{"color_jitter": 0.2, "mlp_ratio": 4, "qk_norm": false, "inner_norm": false, "width": 384, "mixing": "cutmix", "loss": "cross_entropy", "residual_init": "zero_last", "optimizer": "soap", "beta2": 0.95, "beta1": 0.95, "max_precond_dim": 1024, "final_lr_fraction": 0}
Rows from block 4, named by matrix and row number. Rows with one number belong to one attention dimension. Each number is 500 + 40 x the weight over its row's rms, rounded and kept within 0 to 999. All counts start at 0. Numbers have three digits each. After the name is the row's rms in percent of the matrix's.
# q: attention query, key and value (stacked) (model.blocks.4.attn.qkv.weight, 1152x384, the q third), inputs 0-191
# k: attention query, key and value (stacked) (model.blocks.4.attn.qkv.weight, 1152x384, the k third), inputs 0-191
q.123 095:523494545457484546509466533491527489459501482538467497543577476496504438526484501449461441477573513479532464507454485549495505453517444549518548439515407518525485434436399502521540462508520435533469526525531563479550514537514539467433490503526537565499543513400575547493540477485465495489467468479443514549525531480500453517462466529537515493550595445541614523510494499523538483530439549439506552464534493496474480531464487453500407524515509460513526547475486487482553496484422559481501497473535548554564564506547534525534517425493512558562449430521503497501465490540438439576
q.124 098:487471504500513515468505543436536412445543455500502557537588504544477597448531500598458497503466468439483425504545539486553499471507460503504437457553528509546448513455515522441441509458428437527571498488468523474433581489536489520467476515483449485481524531524580522452504547457504510459517526467562512524546528511438508510485524542516473426528511583487505567508455485548495519535487518531559481505440491518479525475511456529534538514548544497551473455464506612479568500507503518419530480548510521488529527507491503508531450481511518470484500532461491515538556515524472486519
q.125 092:529550494521497467479477463419545531503503481541484455495438506396495504506554548510462497445516539533491532450435542516494533454459606471424442507580501570545480498492572501498538486458525535543523499478507429584581506487440470545578482512436462499474425498507552559455513430477524443460525491349533501432465547497496500571444585538511465480541446526536483557367469430474446435529496506520504526528536517524458522549445494516527471518525514439450480440521499389478413506461541493555483517472535474592508559543445546516544489467519453497485516523447543525479463418477505508492
q.126 105:549514396488469554484532474503503490551451506455485448504439505418530536446496473485462514525475434473511453501418459485482481520526579466468462496538521462476525465453484486552503556481502437507449536519471496504453559484573533487449478560504459493502532480537461534515536507534521480475501488472514530486466447477461475445437490508471481499473550472433473489572470494522532445612477469509467537428470501589499440539558505481489574501537507459491524500445509475473513467540397466519524471508487505421521508508516429548474501404480554530508443433536518502573562567475558535526
q.127 093:461501584500537521507486457476581449450492595525502492502473557491489496539563575530449522534492586461547494503451600535467414514541511538522491459484488477482496534551548488485517529544479510505563514496450474508500482452442522482486481515556404517446535562469527454516517477540471420501494584443518574481488576506495445482491520550540598507543533423474491450428595534471500464496570575518479524524465512539511537462402519528488524488500440538549492479500502502429481500515518523514512509462494449592563462465439486443412516461517499562489507508444469461499518491508499525474
q.128 104:525528424452630494537542482472573531498526500458470493525464539486379540512544452573524510501489444508497405507484584542479537516494409530510528465493510482515571536585521508510487475501508505586552454436540451537504567424493573513521556421501486500483534478575517445542520523485518472495452482498522463518542525559525529472448521488580538470497440504498481492559536447495443498489391497522494485564495469534513452523499459492560462535435531527450446552475431426532493538499510563520550491485499503523567591500520469479528511468527476518452522470509490529531494481519554531510
q.129 099:516448488482606542531433500479528532477411497566446496572491549466478552547488495497519508503497499563459493555522476537528485445537439552535516461541496510471538496529513463477423467451475479487445485571448506441481568488477490490450538552516544546574515517525511464539507512551460475457425562575522430498522480525465451534479486555480498494527394527458478496426480500503507557479476500549562497503526528541521469494508501492482479539563463555466521461492503490529484452434424439455527530526474510554431497556501482480523560516489489517423564442518569592501410523468476471591
q.130 096:463504497505498396542505426467419541430479490506505537520488523535488418460487558448486453501524455515484551483434526472474467545522478532556582507542510560464537562403447469477518502491483513482473531452527515478491490534553511542475512491527494514437517480436535469455448491492503494560522428481494500454519461426583529524465488439566476453566491523543494476452450498436541474485450534457514495429532455490507505471475476471508568525486483471450559512608555501445499620490527511581426568464499537469448506540444534505446491523500475442494539475522489529525495510517492448569
q.131 102:524528527465512392431525495466501476500464469463528466494525537445467506507468574497571495520475554511441515398517528529511501500510498458520422452462503519469498508500508454503469427451438483570480451500496496491501507466476495495484436505505425468426502451451549409479560476444541411434473505535461527579554525474489471431490501499473505482422534491530478514563586468479498497456532512470483476502594499599548497465425497522514575543466510487573500524485485510525459361589471533520536484482573545529522486472491442530485500462493486441489477540539489453482478502505448489504
q.132 096:474485513516501486541456453509494515539494456509585579487553463497481473458470410545446532477485492474496521504528522473531571408475510545538482500544500488491491486507457549563524488505544498524470479506523471515478495555525541459461550538546518493494550567522494468504594525523459518464520499467390494502525495437472409519529456515451538524470468450536471505524451512555494510476562470487501552459480483529459460442515460445572556520453477526468445505524569437548482573515476483539445482455582495447493490434498411570396452512525514491564493416500509494496577512541484539505
q.133 097:576442388491434520493528467498548532498495415536564486384516486581489525432506419536575533473584421501487545527508469530482468463501535531469463474454469524494504509498454476489515521507592467512528416561523487507522510483506497446581496540526481521469571485450515451563459546482482455478486517509488508481505508500539454484530497479495536512425557424516461513536521517507542554481484515565483541491530477445472568582488451425561523581528514546418481524512529424546529514473447495469495529513513471524512498479537543427478532471446579494515518516488505558560537460453492489497
q.134 104:520448538476580447399495548549550511473499457475546469496467504546446501511542456523546533464502519524485477499569524436431557526490486448496501532481493521475432489489577441511427518522489595507489496421501478508522521462547458506490497504504438545526495489455402440510423434496524536542517469528465499476479533517520505476480539516551497501467535443507522476515525490533400501451520499506495483474540527573477500473472405508496544579479548496518448480428416513557489512510544458521540524442464411496438508511589481470513524446543476602576458522426516461398459506547460499508
q.135 097:482544451433497482542515465494487529511492458481520528498506540564536517546458523479534564493515527481516507476473529484486524440543519487524477466447547626549475441555463563416573459488446450502461529540458489490472436563432516483439519519529490555543480528555494427509470481561489550513448491513460524479508514547459482561468446427490526475486449521521484537524536477503443458536521436508549496476453487462414487433451484524483469509494504502555541553506419486516455475494457538390429470477524443534490576468475510486571459532529482526440563554559378480516457513453461508483
q.136 099:521478586396504580554508503576506589458463487556488550540481402500510455546507483503511502502448507528470568443499434490387500488543482508484511476499512497557479480488527457493458517553489507529474549480491496489494475423487518455375462572452462483596453480488479537481475535475490495492479494511489512445480442463498546518539454513485462460479547485508450453557504547532505550470523593515494468495472539499504503476438459546538465567433558537571468459499450501456468518514566563502492499508397452461427501483546493566488486523438546506501556463487483498500520550511510493449
q.137 096:596529571486480512449477494552546481511530475472530485530469480401492454465564449598520521528508501547525426489506515463464483494518553477525469591540536519494500540466509591495531539522449490542543464489514512577488461542528518539483472515490576480523511449470530448497497490500545572414489518555460461485451475459518524461502554518503494457441483450459518409434498608514427569484493495467537486479506542564521449548478481475505509424538516511519513468537536483524467517462432428567483566491540514565474459457526530523554451528561445528418479538506499560480509514524465513459
q.138 100:531518486496571507446449488515501494529581476540494535511567499559489515486507524452437540445501512429445503511471469505524512472440471488528477534485507540511566501522517452519490521530497502584411447573518476481502498468562477491482503474541472480585462559472573464418493528521479428590565476546510499518505459497395530576518505462528444460473496443466504487547566452518471417495540521557560459513475548535564525502525505416557525547521507488426501510503430502540454479485583501532503485549487416547518594495464538536555473479476486495521455513450504552474530498447550471468
q.139 105:469492490509412450521461531520524486516500519580517523510460512502501513492520444481480450556402553521543497535525471526457535471473568527524464441506544580423561550495549474528511482453509466478591483520487546498507499537561466423501474453458513538512485467497496556396456462520553554521467562468573488583501526466476508504519483473446507542540444463554504476460476566538443510485504571456578520530498523532456514497461531468498477537440507496487552485524541463492487489474452510574505564541488539502411465470510475483459540490411481452517480531536519425469459486488494515470
k.123 100:553550534480441523414623592517522476578495550432567454476464504522476533518495542463571512587463478477513533501482473475438555486461460504552512420501547478508553493463465458526511506529575488517571512550529478513517473507449431474434492490478608488508512549431468524544542478527584479539529536476495465548540484477529498547477554489593528497494479475432542451449482566555522493519521538396493488504493517482504564479531476501492557440471494438522552543425500505500482498483562374469536468504515496466488473504481478413481454540510530439495538532481456478442532459477532484529
k.124 098:484525435533519463505451438451446549443484553602488547535524503503524477518521458466478443551565512506525501518442525491528531537564465410471430555415519521507556537532428471456444462476525509401505496545532473541563471533513530467462407630421489499553497459476517474494473495535548441579437480500531560536519531554448498431483497483547584491494498516495493483496439559511546507519515557543535513493490515561566498537471516441506496493504466409458457489449507533540561481528518516454481478469481553556514536519506540444497512466535512574512487473506528512422470472520500480406
k.125 099:485592515531597518540526475490506502479464509503448483486506513497528476484449406557492559521532442469586461481541523540527500556540471451509466462511547445426451548549513557500488565458448488498558488474516538542458509516477540511564559582549511543534519471481480509559575569521398541571497504549485449480517481449529481502519445513551474432471469527503534533525530494492510525443553522471474394527485492449578582509470482501583456553495464415544546444528558519481475473484500440471514463476487518552490497491482558520458510484437515564467604517488507497498525517486537442462
k.126 106:453441496505462520542554564496568520530501489465508508570471552555493495533496436558571447510533486518539524479467512484512499453594499538496572428445472467444564529468467538457430478470571489476437493539492556509500517547496475464520498424512472437474477519434458456521482555444527513424558500513495550461458513509434506495464583435488459538478551493451475546435437461530474521457521500451495468470495532465502454484534418449553547488491514486478502513465415594472482494533587547507526492472542555486446497480474534493447483479517551503480623530491476510556505526465444562541
k.127 092:530483454520499533566535535488481491502544433439450519486516450452550516518548437498446466532492492532544544567512502527511450574524495502513550510589535431413499517526562517501517456529450476455572513570501504495467481510432508392502533520413468564465434500451453446480526515502462459581521505535497475486523489543511539470550456512415462388555495494492522449493469461500474497466435529503481526504546455474508510544458485506511521450503517471538454513465551536494457536497540447505493449529499490508476534552490416482499503410477553453510582491499557489488526533432554514443
k.128 101:493467570436500420468523556511528538562506454564479529543520475480501584521495467472502444581548483557425489522515505382478447501498539532545456485545501499503399452519512513438439509511513493481422567575542498533494446490537417511484514500453493483469498495417500550540532464537540516573488497460480502546488496516527533488524464558487488529436469503556480584548464469531511436480508455476524438508550429569559482527509504509485445488511496509502464511481504404569548521500491493434529484511573527481509452501512514496630491541485555479478466472480490540557545501453419442512
k.129 097:464481509482512449572467545472564511491505527474507477450412501485527521507506515550504529424542525523450491492556515499499526495498522448547562437442445441490495528428520465511486505503475425476521455480500456425495537553457510466492491438514483439438521462519455549448582503497491416518492479468491620483462440568478485538496419563491545523415543553392486507423485507418559555495482515465583516479602528445441523490529515418560423461506450484490480540599471533537554471452464520526457403438505520444519528497504487462542428454527529487506588490491521519422540466546499460520
k.130 097:505469506549469466465532507496475530502558504530577562535478502560528526490518508452492539529522470537409407508572536509493518501503539531481483510549505457511452592566467508502524543457432560504523460443466543477508458467537491469412445442520533513427498429509492463494486512524534483524476545524517570476456537496551441529425488475498470475565525453537538523475458443529560515553476485510455496549492527513548386498431515481442535507458446546505540571534446436526469477476490494542511416526500470529445438531542461466484499535552551582519474493438510480591487526450512508565
k.131 100:508484502485433526564501475509349519477575506466411515465531485427473527420561453533462507459527536479496547488566539482461456490483537505423484479460461463444496542550488443466465478490444647500456494476535554557458520509567495472487449477497440524447518546423428483533434559500479466485546572561439423455446524556439486513509525520546555473510514524524521491530478453524502493513531500478411538558499494506549551451469520511539470512562488547440556587518485499475566486478502466576507487557525556513494586549521498530488530439431487568415524534507496482530532503436507497527
k.132 102:465442508506407487488524498389518506512469544415511436468582563530509510529471495515472473511495557525354538555493432485529495502471503517460495497590502493578551555491525546467457463546527495482519480481509527443490439465511481501515543496516537509541530520502480468458465477546471516405488476478528566521496433511480474480527517502478472491569484524473554464527491466490526489481436516425484530444495523408475451478474448505421474595444485471501543550543528420497446448459539491507566528491451450507503465500581418514461435535468545540472453499546460511543487465464500495454
k.133 102:499553514462466558535473525464516470520612475452516542506536493495527639457576482483492551535426504480504490454486538470487485477497499529462466447436534515518505549502515442532439520564513489525588534473561473420577533440467542637626514556500518466460486536512503527456503496529451543541527502409584515477531516510500530498524547491489518498463524421466513488538499513525482469399475444563448501500448495539539534518464421503508491514570524497554502514435441463448469501501485491521492528504484437463424605510502515450480455525481450518542556570514462547437555485517478536472
k.134 109:485503528514475488575449518464478406527452527531478532495553500471482513479453459583482450570507474523449517544530478492514510502498551486449546521536538461476512544496502499482414516459455545474474443480499477482488470491480568536519491474537468496514467401470491481547521452495543522522426525532560539498502473456523461438448529582521463472482490435458511480567523526532520472520501541483523490527539475453542456552516429547512508495467486462496529516538516525480508550537545431548526563584493521552446470561476501433508510568471476394479550472537555491444543594461494517499
k.135 098:486534440518468497533453456519556479550458569447503489516502519489480525443589502513532447533538456435515491538428501504499553476552551479493507449597540487508438471436535511454591536529512455530481534596493564568508510429467483466528534549460471473482523509477510507463563495432447476410516492553435488472522501507547507462460555502465561458470553491536548462523490486444501545534556539486517459482531541509584525545462559541530471464494477451457528533524498462512532513537466541535481457492555516482488501524448456451464439529486536500527470484429474541506504489553467532529
k.136 103:529497474453453451535487447500563528468487533508492478586480423546428493537508505505544493479491487462466530478440445504546476484523489524495497485502538517498409551461475482487532520507474530485539532487441453466482418482533557554492482545501470414505519520542515583477556445508449479534499474525566441482466518539537440471504549467560465496412544515495518520489430486470455544485501482527463453457561476552506441568493544542515520471430474504537481512490471393522492525466459457453581438544437529432560565576476483564504542542515516478470509527494514488481508443528476548524
k.137 098:456437485473496445514485580458474471514524500557448552518556440513439478573438466537500505513452472477564502478433482487515472558557444451499499534544558526523464508418522532529443530501502543512486466479496503560536501561556532492523483495559511461532424537543508446524467501504515467485484411530467585487500467509503534514477532485475465502519565541459546482500509525449550551412509466573525454494538461454527472465472485466485497496563476511526588456474488550489549511486470456483497484494498460405493473458526505461541480544482408430483455465463462469520524469444484443520
k.138 102:526526480464560380473556481566530537488503449598483564489533497494532488421479505544550465480453463490513578541469477497515415514528498510495451442510528542493459483527520490516544421500502502529452484510482507483546537430474499493515505492456539487495505507517513489508517462451575535455464532475525466505523452461517579500454505530514426458521456563496522448509507525493478437446513472463556475473496515520462450455448381465523498450493471452479394594465474531508468479486560526551495592498495493516457587486478516425569411475448488459479508578499503528569535473519558453450
k.139 103:506429527493492562476452524441481515470446430508484427536553458528469539469456500540467531537496506488462537496471517526544521515510484480486501556520529497499493506535577447530545587553537494474526481495509510431473494522471522453542588491521509460546538470468490478430570528517476503496459490465523494464568509523426430531473517496521414551517524518445460509529494455512533519498561525455512592468540472548462525440488520538468532517509552535448496516509472528471529482555503533552511486497450443555545441503524487549492520512465558457447580474486545457499476546517441537497