A small image classifier, trained from scratch: num experts 16.
Rows from block 3 of a small image classifier, named by matrix and row number. Rows with one number within an expert belong to one neuron, the router's apart. Each number is 500 + 25 x the weight over its row's rms, rounded and kept within 0 to 999. All counts start at 0. Numbers have three digits each.
After each expert's rows are labels from the 100 images, of 14848, where the router gives the expert most weight on average: "strongest on" is what is common among them. Only what is clearly more common there than usual is listed. The data: photos of plants, animals and fungi (iNaturalist).
# router: router (model.blocks.3.mlp.router.weight, 16x384, trained with AdamW), inputs 0-127
# gate: expert gate (model.blocks.3.mlp.gate, 16x192x384), inputs 0-127
# up: expert up (model.blocks.3.mlp.up, 16x192x384), inputs 0-127
# down: expert down (model.blocks.3.mlp.down, 16x384x192, transposed), outputs 0-127

# expert 9
router.9:472487535549505552463509480481540465524521523521487515475496531525511521522512550525466480442494550475495541510519545504481541534526523489523511508502499466482530520511465519505466496504502493482532480538427486456452503489498521543550490534460505525495538490524496524469512540486526465461472482471504495481531539548480491506511519527513506515478521514492519554509494554511492526471498
gate.0:536482486455508496519533508508537489487508503546523493522518435524491518453535518483500502486489453541501442456491502517524466487558487490513481513480502528490520486456461517494535521466496516526494464485458505490526482437505475490491497541467500488507495500560541461484507511493537499500490500494513509485497499507508465537480491500541510483505480512508497445544523510486488540508505
up.0:523488468457483510502534525526516468520474503535498518528509449499463510469512530479517502481475466545531453498491505508532539497558473495468507483488500507509484514478494523492510523465530497519490485486451482502510509460501484474475489532476481503549517504553510498500468505489499498467503503512506491476521552514448478507476491461552508458498508495492483463541500515483515538492493
down.0:480491547478508538522484523555447474493464544481516491510535477502494479448512545528545482536473472512505553513513490497452497456492456531483529488511510479511530503512566494458491467484485483507513477513496477503519473509468505481530500543468534482510519470508482526441490444522466524481513517509447475476510477508504502517481471539473469487523486494513519470453503492511505485504535
gate.1:555495462516454523449480507491518517516468497470518465529497511518480510538568527500481566505529496525540493504494475477551494485473508528456526502494487495493476489518455499490471486503483474489521507503516504527532500494476486456474516488492532507504480472466542453513536519525480502502479462524498489527514504470520458538486452529523518486499514502520506520515468439522496526502495
up.1:484473471517467536490439551508487501482489488464503507499499517515479506525547484533501545539498509502502485483543475500530504499483536500482553466474460506480485446510470490480443484499479499500502490530521507514490495498484468479517480496468521499510507524465529503524478518552453483490489476520483489523495488479523466516492491511519495473472518506518496527465425500509535479456514
down.1:507455469505496529492456488476504509511491487539492497534479536493498544472509477533522503487509517498484511499501471488545491493566514456475499523546497491462523484558548484499471505521476548511493465538478502520504515518521470473476525494491508481446532520470474505481475540485479493483531530480485504527520529489508492526520465530460482438460505498504479466471478536508500479494507
strongest on: class Aves; phylum Chordata; order Passeriformes

# expert 6
router.6:460476472488473503471486528510530494528470506492532482472498478508490553486496486463467487507471488479525523490528490536427512513525514470499472521511537515465543475533479518523473486533522539493484522504482536513507517474460522472518530516496518492542487475497469462494503473482485467459492511505531517507503490508515503540490472510499491506508488478528506521487437510523504507502550
gate.0:510553528499451499476510485556512495503502537508503547501467506494419463496481511511506511484480506509484473500527529505507511521457494510481506511504503473560460521470500512516516503479492489502527511495491492451497486492524510465510514485481531477526501536514490544451480508533498482534486541499488495473529480504494470522483519520529525550510503518483513510523519485538491464512540
up.0:485559516488481489464505477518498525479498518487490504522492501517487525503512507466487448488480504516509460518456497484483498500453468507535500524528510508549479492475482519531501478481508481478489492515523481485504470541573461503511459493520533472499492511491459478486476481511517473524509553521499502536504536490534512460474498538478480491487531473460492481521525518508466514490538
down.0:507508524520497490476521483536526504458527462469515552488469530518502515466492512528472501508466483483481523509487479491469519490472485455454485537478479526512512509528499468508505454485522520540469521506490537505463509484505497507519511524492555524453503481507536473508523475513462526513525467509489473479449487500488537506469553489471500490516492468500480520452472470542509494472500
gate.1:498492555507528492516443531454454533547503517498493500415484521485514493506514453467452495487500538500477491521485500454497477485519485505467493515480530520552522508486501509517508458526580494499498443489519528484539498469485494460496483521510484528511514510499503486520548516528516532504528493477514516494539528509519526517499519490464513537529463490507488538511497504491470502527491
up.1:480502452521464475497545485521540480463486467539497491557515510520471491496486565495536479517523469457509499465514539534507517529487510506527505475496475478448507516542499467509503528487404497490497558493495535495483465519527480520507502481481519497507501486520497511487477486461481490471470519526485466501484495486485490471486501510537465466498516505485493473493503506513526491491500
down.1:491508493482525444500495500480486488509490502490496496487473489498488477504538511490519494485469491497518504472511501461487541500520523511467516444503453518474485483510502477481525524492523535538491479521474440490516491493472499508483514498497495452467462452447507520516503482465532495484515486512526485439528507526486493512500499522483447549523505539494485510537485505510503498499460
strongest on: class: Aves; order Anseriformes; family: Anatidae; order Charadriiformes

# expert 10
router.10:508469482498492488505477527551492477495493474538535507526507545481504522525471509514524514483490478493477501523445485518538537549524517487514534505542545475482521505541482521503489560476482535499527476529470479481461525504529521558540477513456504501499527518507512486487502466501498499507503508510472465459548524495488495466501512549534493455492502524481528477538477525537528527491453
gate.0:507491487523497492518479543494433511489486525507482519460536544476485469517495498490508493511490543523488516501508486558533492488510487487496518498518480478520491504526488498461562507479513477507500540503463502509447502459508533505556504538527479522472503484480531536510513513492503493511508494544494492499478523480518505492495510476532499525564522503529497482511515526478510475507508
up.0:522518505484514507484520482480576483537495516454475500530502510537514509479481489528492464485522480458481482551515540455481515497482507491522486531485501491459525466454514474543455502547494517493485477528508503501527514560511481497455513456476478488526479499507486463528491489498487505488492503470523499500524508499447512517530488525486499490428453478499497510487504516490495502501490
down.0:483478514561464520478530533512477492537510490500495527487554553482510458502469520478517474482521536484514509500500523501491509492494486494529529502483531489470510479501520543452527486482497491503525502541499473493475514561464510490460480492510506556510493490512478485501513514477484486536472486491496460475509538484452500524534424504498495533529556527492510462499519495534494506506446
gate.1:450464472467476482476535525521435520476496504526550447539472504482433503454516482526520464479443509511491489517514514511487512522505515479458529506549507488528517462483507483507532520510552504474515474514511487453540493483472495474483484512511496488498518510516507468504484520527479503501484495472491511456506478526477457535483519481502463497530481477532468534488534464496491510495455
up.1:526523530529465523513491480451530471575474471484484558427537493499508461542510516518477540506556512510526482516508529503476481480537524503497480516486551522478479548495506518480483520517454501487484521523486547490452507509523504497485492495484488492518492495485483552481483499489500511484552492507538480548497503454495519494474503515518517508466473515497507503480489493535512480520496
down.1:530511484523512504517473494510520483495499535474516519494517483533528501493476481502495502520494488493517535495488478468470510513483504542565490539501510517518520534437514473489438442514518543548465513523466512490478504497539526509498513493489503528499514493457469492481528466450514466516498521492517512496491488484461533518510494522527489498481479484457483485509499494469463477515428
strongest on: phylum Chordata; class Aves; order Passeriformes

# expert 11
router.11:511466471526469461504509496535497490503491496514567508501494449474488503494498502473496551468473533527477496491480528469483511477469517569464480469513501524514505483517497506462508518477504507524478486512494517553514513473434524547494498497470516507526494519461488504511512507495497504504527450557487518469504502488480459519486475511515540499530527488494514527530524539475483517497534
gate.0:511494523507499481497505513525477456511515537495495491499469488472519499500497473538511468530508496482498490505500496522503508533465523495518481515546513513520516540512494464442500498519511512465496562529478513451512480457487472479516520445485526558513455502500509520549497503478484553481492513537554516466543481486501506501558511480472492484499419513532483507556477521461520499513529
up.0:503505489485502535501459473494560568508498486510483505480478488530457518502506483435512499433504487504484498498501454489501494476538481495489513504469480494466482462484535520541503548506477475516491500471510489547507522546502511504487476560517487450484528467506517525467497515516542455502499502505457472512464481513496523546463486509517502531518552510491514498431522499541465505473497
down.0:478529528489470488508455477481557482494489515469484488479519460503545495472460481499501487484564502526513512520482529506513472511513512478514489508472461494508444502459470480490520517496489470570492518508512491472511514484490459545471515511473515469501494555505497486532497521530513506525498528486494497544501496456497488477524560469504489432533544475462468481516457508503456486529512
gate.1:530487485531481506497511463510477518493517508455483525491467503517514497528505505529479497493514518497462504511547501491486450498519494484506499500483484503506510514500498495456482514519525519511473516474502523475481509504467485494500505504482518467500499435518477509498520489479502517520475488539469459493495491514476530490519516495504499512532528500508503476500486490535469492473477
up.1:514511532497523486519526523510496491475516532512505497482549549464502451471486511503496514509535515493501508521487549515539566467501485497541496489486479481471495509498503511576500506501544503511526497504520522523538540521505460516464514479496483521487505530532489482509432469538522503550521527487509529475458525504489475467490510520513510523480530487535492492518503523500495495578481
down.1:498525465505510433494502496486484507482479501510491500526505514479513550465490516484530510542468509465489502529521489505510522503436518499491485461509539478456502514522458519521467486494530491489474503487471518510479536518464498482488516517498454498507434507444558496489471517448511501541449487495497510494517489533466474501489506489509475492488516513541523533528508474476499496499471
strongest on: class Aves; phylum Chordata; order Accipitriformes; family: Accipitridae

# expert 7
router.7:536531507441521482496505527485475498489520487453522486521504543496530512502483479505504485517462462542548496522477484474517442472486466520484461508490502482522473456490515533497524509473496439493523483518512479524521508480523473465476480464518516507461506528480522466520526491510482507545514484513472514531466531481479536518520506455512508497482504455486491496556500491535472478505507
gate.0:484508505515492534490483485559527513516491473476510511506540465492519462482476513516488502457518486511522520526541519517525503501517487499474450463524495529477509477517519498517486453494539483479501483524507464508521508492493504500535526503516507473506483481504514512493558484491503511500513528483493511541422533507493510496496500452495465492505510470498554549509527553504467489547543
up.0:525509502508507447519516511470472513499509510512454478513484478479518521519526475490548487536510521514483507517449486513490505494489478493537536474518476512481486534484512503487512529496459527514540525478524527510455514497540490480483476463486502504470532523467512470486469510539447454503496478549490503488535493500501475560494506519516500539510479514491473475496464451497505503513479
down.0:514494528498534454514493497512519512491566497536468534507479515494502453462525517505543488476462506514433480542512518463498543505484490475524461504478490512450532482516573509493464490507485540493489564491472516533499527490460466487492509490512514513539470488487485544486481516511469495469529502511495493486500547492510465493499506477502502522462493483472476485508485484517467487492525
gate.1:478509503514452490484544515511515525472530470501476459506556495465523521477475490559531527529528510529476520531546501483455470520475485479517482465543505457533532491491555504504500494514512561531496531492470497532517507462497518494519461538520503476487548499536499471477507481495487476513503500496487515521449507468540515479524530511486517450504510477508488549479478520484531470546490
up.1:507496506481510498522477502479480473529494513501529536505482491538482482514522506469490448477504486473502506485456494504555521497522513523445559516480482514495490503488465494502524502501512455478493464529530541466479476521515459525465503469497501512502456492492507531519523480507512554478506504504510485473553477518478452509497470505498474535498492527506494443529515443513487517473494
down.1:501497543475530536469491439520535483518530494451453513530501458505457496517506553533516509526485507520504547519508473549519525502549500469512514516476529532470496476512498458496489523544525477501527465507450515508461518485500493429502545508532499491519545495482499521489550537495467488538436497518515504535484473564484532504492494498503503522512456526480546499507527508488485516530482
strongest on: phylum Arthropoda; class Insecta; order Diptera; family: Syrphidae

# expert 5
router.5:505473489459532509506504441491489526519488493484465476513517490479488470504521471509476500561511502493516523532528511459509475487533478507480492466489500542497523511437497470537482480488539512466456469489531495521484468460515498508503488469486481467513499510528494449467477500504522521533500477460486489531512461503502500518494490512488492468472494486531492500484532481496477512525500
gate.0:488491487518497516516538491500539506500485489510469480505495490467538488510483511524539536472477507517516543492530547459519459549503477506505532447480494536479486466463516489495485504501531499533508506529502573475502550480464534523478527486486523521512513528503481485494502488506497511495501503548540482491530540457444515507500516455473491496491498466499486499500499491482494452465502
up.0:499528458540526523541510514490461520513471530486487485533540505517524472514470504482512519465510523503491517471499541454526520485491487555487522472488521500453489500453527483504523468514511504520507495517490528490507539510513534491485472542471512447516463543520492538490543498485537470518483522488529551496507498466459509461525514479487534485500486472494448493495508527519488473498486
down.0:541543515455480547495535505486447491466495465515463504459541462505493453471507492519517508501544509479498505485520544544535465468502509473445473489521498557503511506469492524539528463520512495470487490454551470441537494504493490506506509495486444491500513499499531500498501479522476524508513533517507514502509490513493476470516479511504483505512486491500452510498496494491498493499467
gate.1:514497486479490524482489506459470511554512504451536517499512485489516491487501511449505486478509492506523500484516547494428518480497484490485472489504547483522485516528530507528529486523467483475494495535483453492481507492501491559472503548506492502483494491495491488456515490501548534499533518493537499492547482481488469501518483512468459500463489477492467492474496495530495516485512
up.1:503508508517479443522504503493544473453529513551463493495476514523496487502506481518481508503472507493485504489483490490544523498492518484480513505488449547482500500495469527491500524470515512570550499494516558494506488553465505448521471486494519486476505539499483536575502513476496514528496493497481522507478521511498551483474504476545536472530505523509532518524538543486523517533490
down.1:468508541493484492481498506459475457495518505522489512475527534482520551538482504504508510516512523511484493514504472496488483479506544496521520523521489485449499517471481485549517487531510473536547554490448473493453498530488494505542452459464494496512507473519524503485481524448532501460527479502511471546538488501490509500496518451458487485549528543500517523505503478517487553491492
strongest on: phylum Tracheophyta; kingdom Plantae; class Magnoliopsida

# expert 4
router.4:492522522514472510478521508470505480508505507518490511462487489455468500504534514510528540503506470517493488518515518528536532499520520489541521540481452489518476479516499438475516491515493532569544480529477476458534484541509496499498483521520491536493457528516486500512509512456489475501505544532507471515512480517539519471476486512519485509482508531461492468501474517492509495489472
gate.0:488526494505506491464504471419519462572516504514491506482518478466488476488524533536484472487522483490468510503477491514474464472509514476550519476506489488529538513431475468528512486485500522520529497486561490517508498467519530472460532461538503476490496512507502527500491498464467485492472554499502522494519497496510493519521447513479497477505542506505488494484495539533479484505494
up.0:529474522474473505534504516569472520427478491489521503532499522539508518493480488473508534508486531515504519499504508483517525550480479539451484512494514514496480485571539538469488516507490484484463499514450506487494519526500476506533484534460512522516493488512485482497490484532528509509537455504486485512482486491495505476461546476514491520478474492505515499517505450453507510495510
down.0:520459516477515539536465500457526457505479474488512505477508503447485481547532518460464545545533442453504544512497486538503532516483517512509476436500525527504537517523433460468517498511539516507497508540505497530431504492529495492511493497447505471499462495523448468530507476491483472515474507508496496531529488512465468457486511522517513453504508548489523497491482502490462485540469
gate.1:488489505532543533471539506499503503523536483542465522418563485483504528506502502473494515538545524500514479515467512521559525495511491483532512548493510503501492482481475463495512500481476528534483468499463495458485488460500491485510509505512497489489556467473571528513541474459571512449465472520486511520472473518492483506493522517537485525471509528500556525511518508516514505537480
up.1:500502501523524535477521488494494498540530477548476515448557459491495529522474506454505489516529521500524480530484515502517512496518485514536494536472506514509500494478480487514509512515455530520467453506461504464481475453503513486510490495491494460503561459458567512510558489478562514447483468537488499517473461533497484499503506514561514516466494502474570548508510496531504498519499
down.1:478464527548495470493464484462500538536490534490502503534483520510487521490497480432505521513482485474478495482478502505507502500518433485509465501439525472495505476447513512528455539485507498503478524478478512521508471519428419522501472518447534525498520504530451440511480502516516494554490474509492496498497474475529534530508525505522493512488510438482506493490516516532547427520461
strongest on: phylum Arthropoda; class Insecta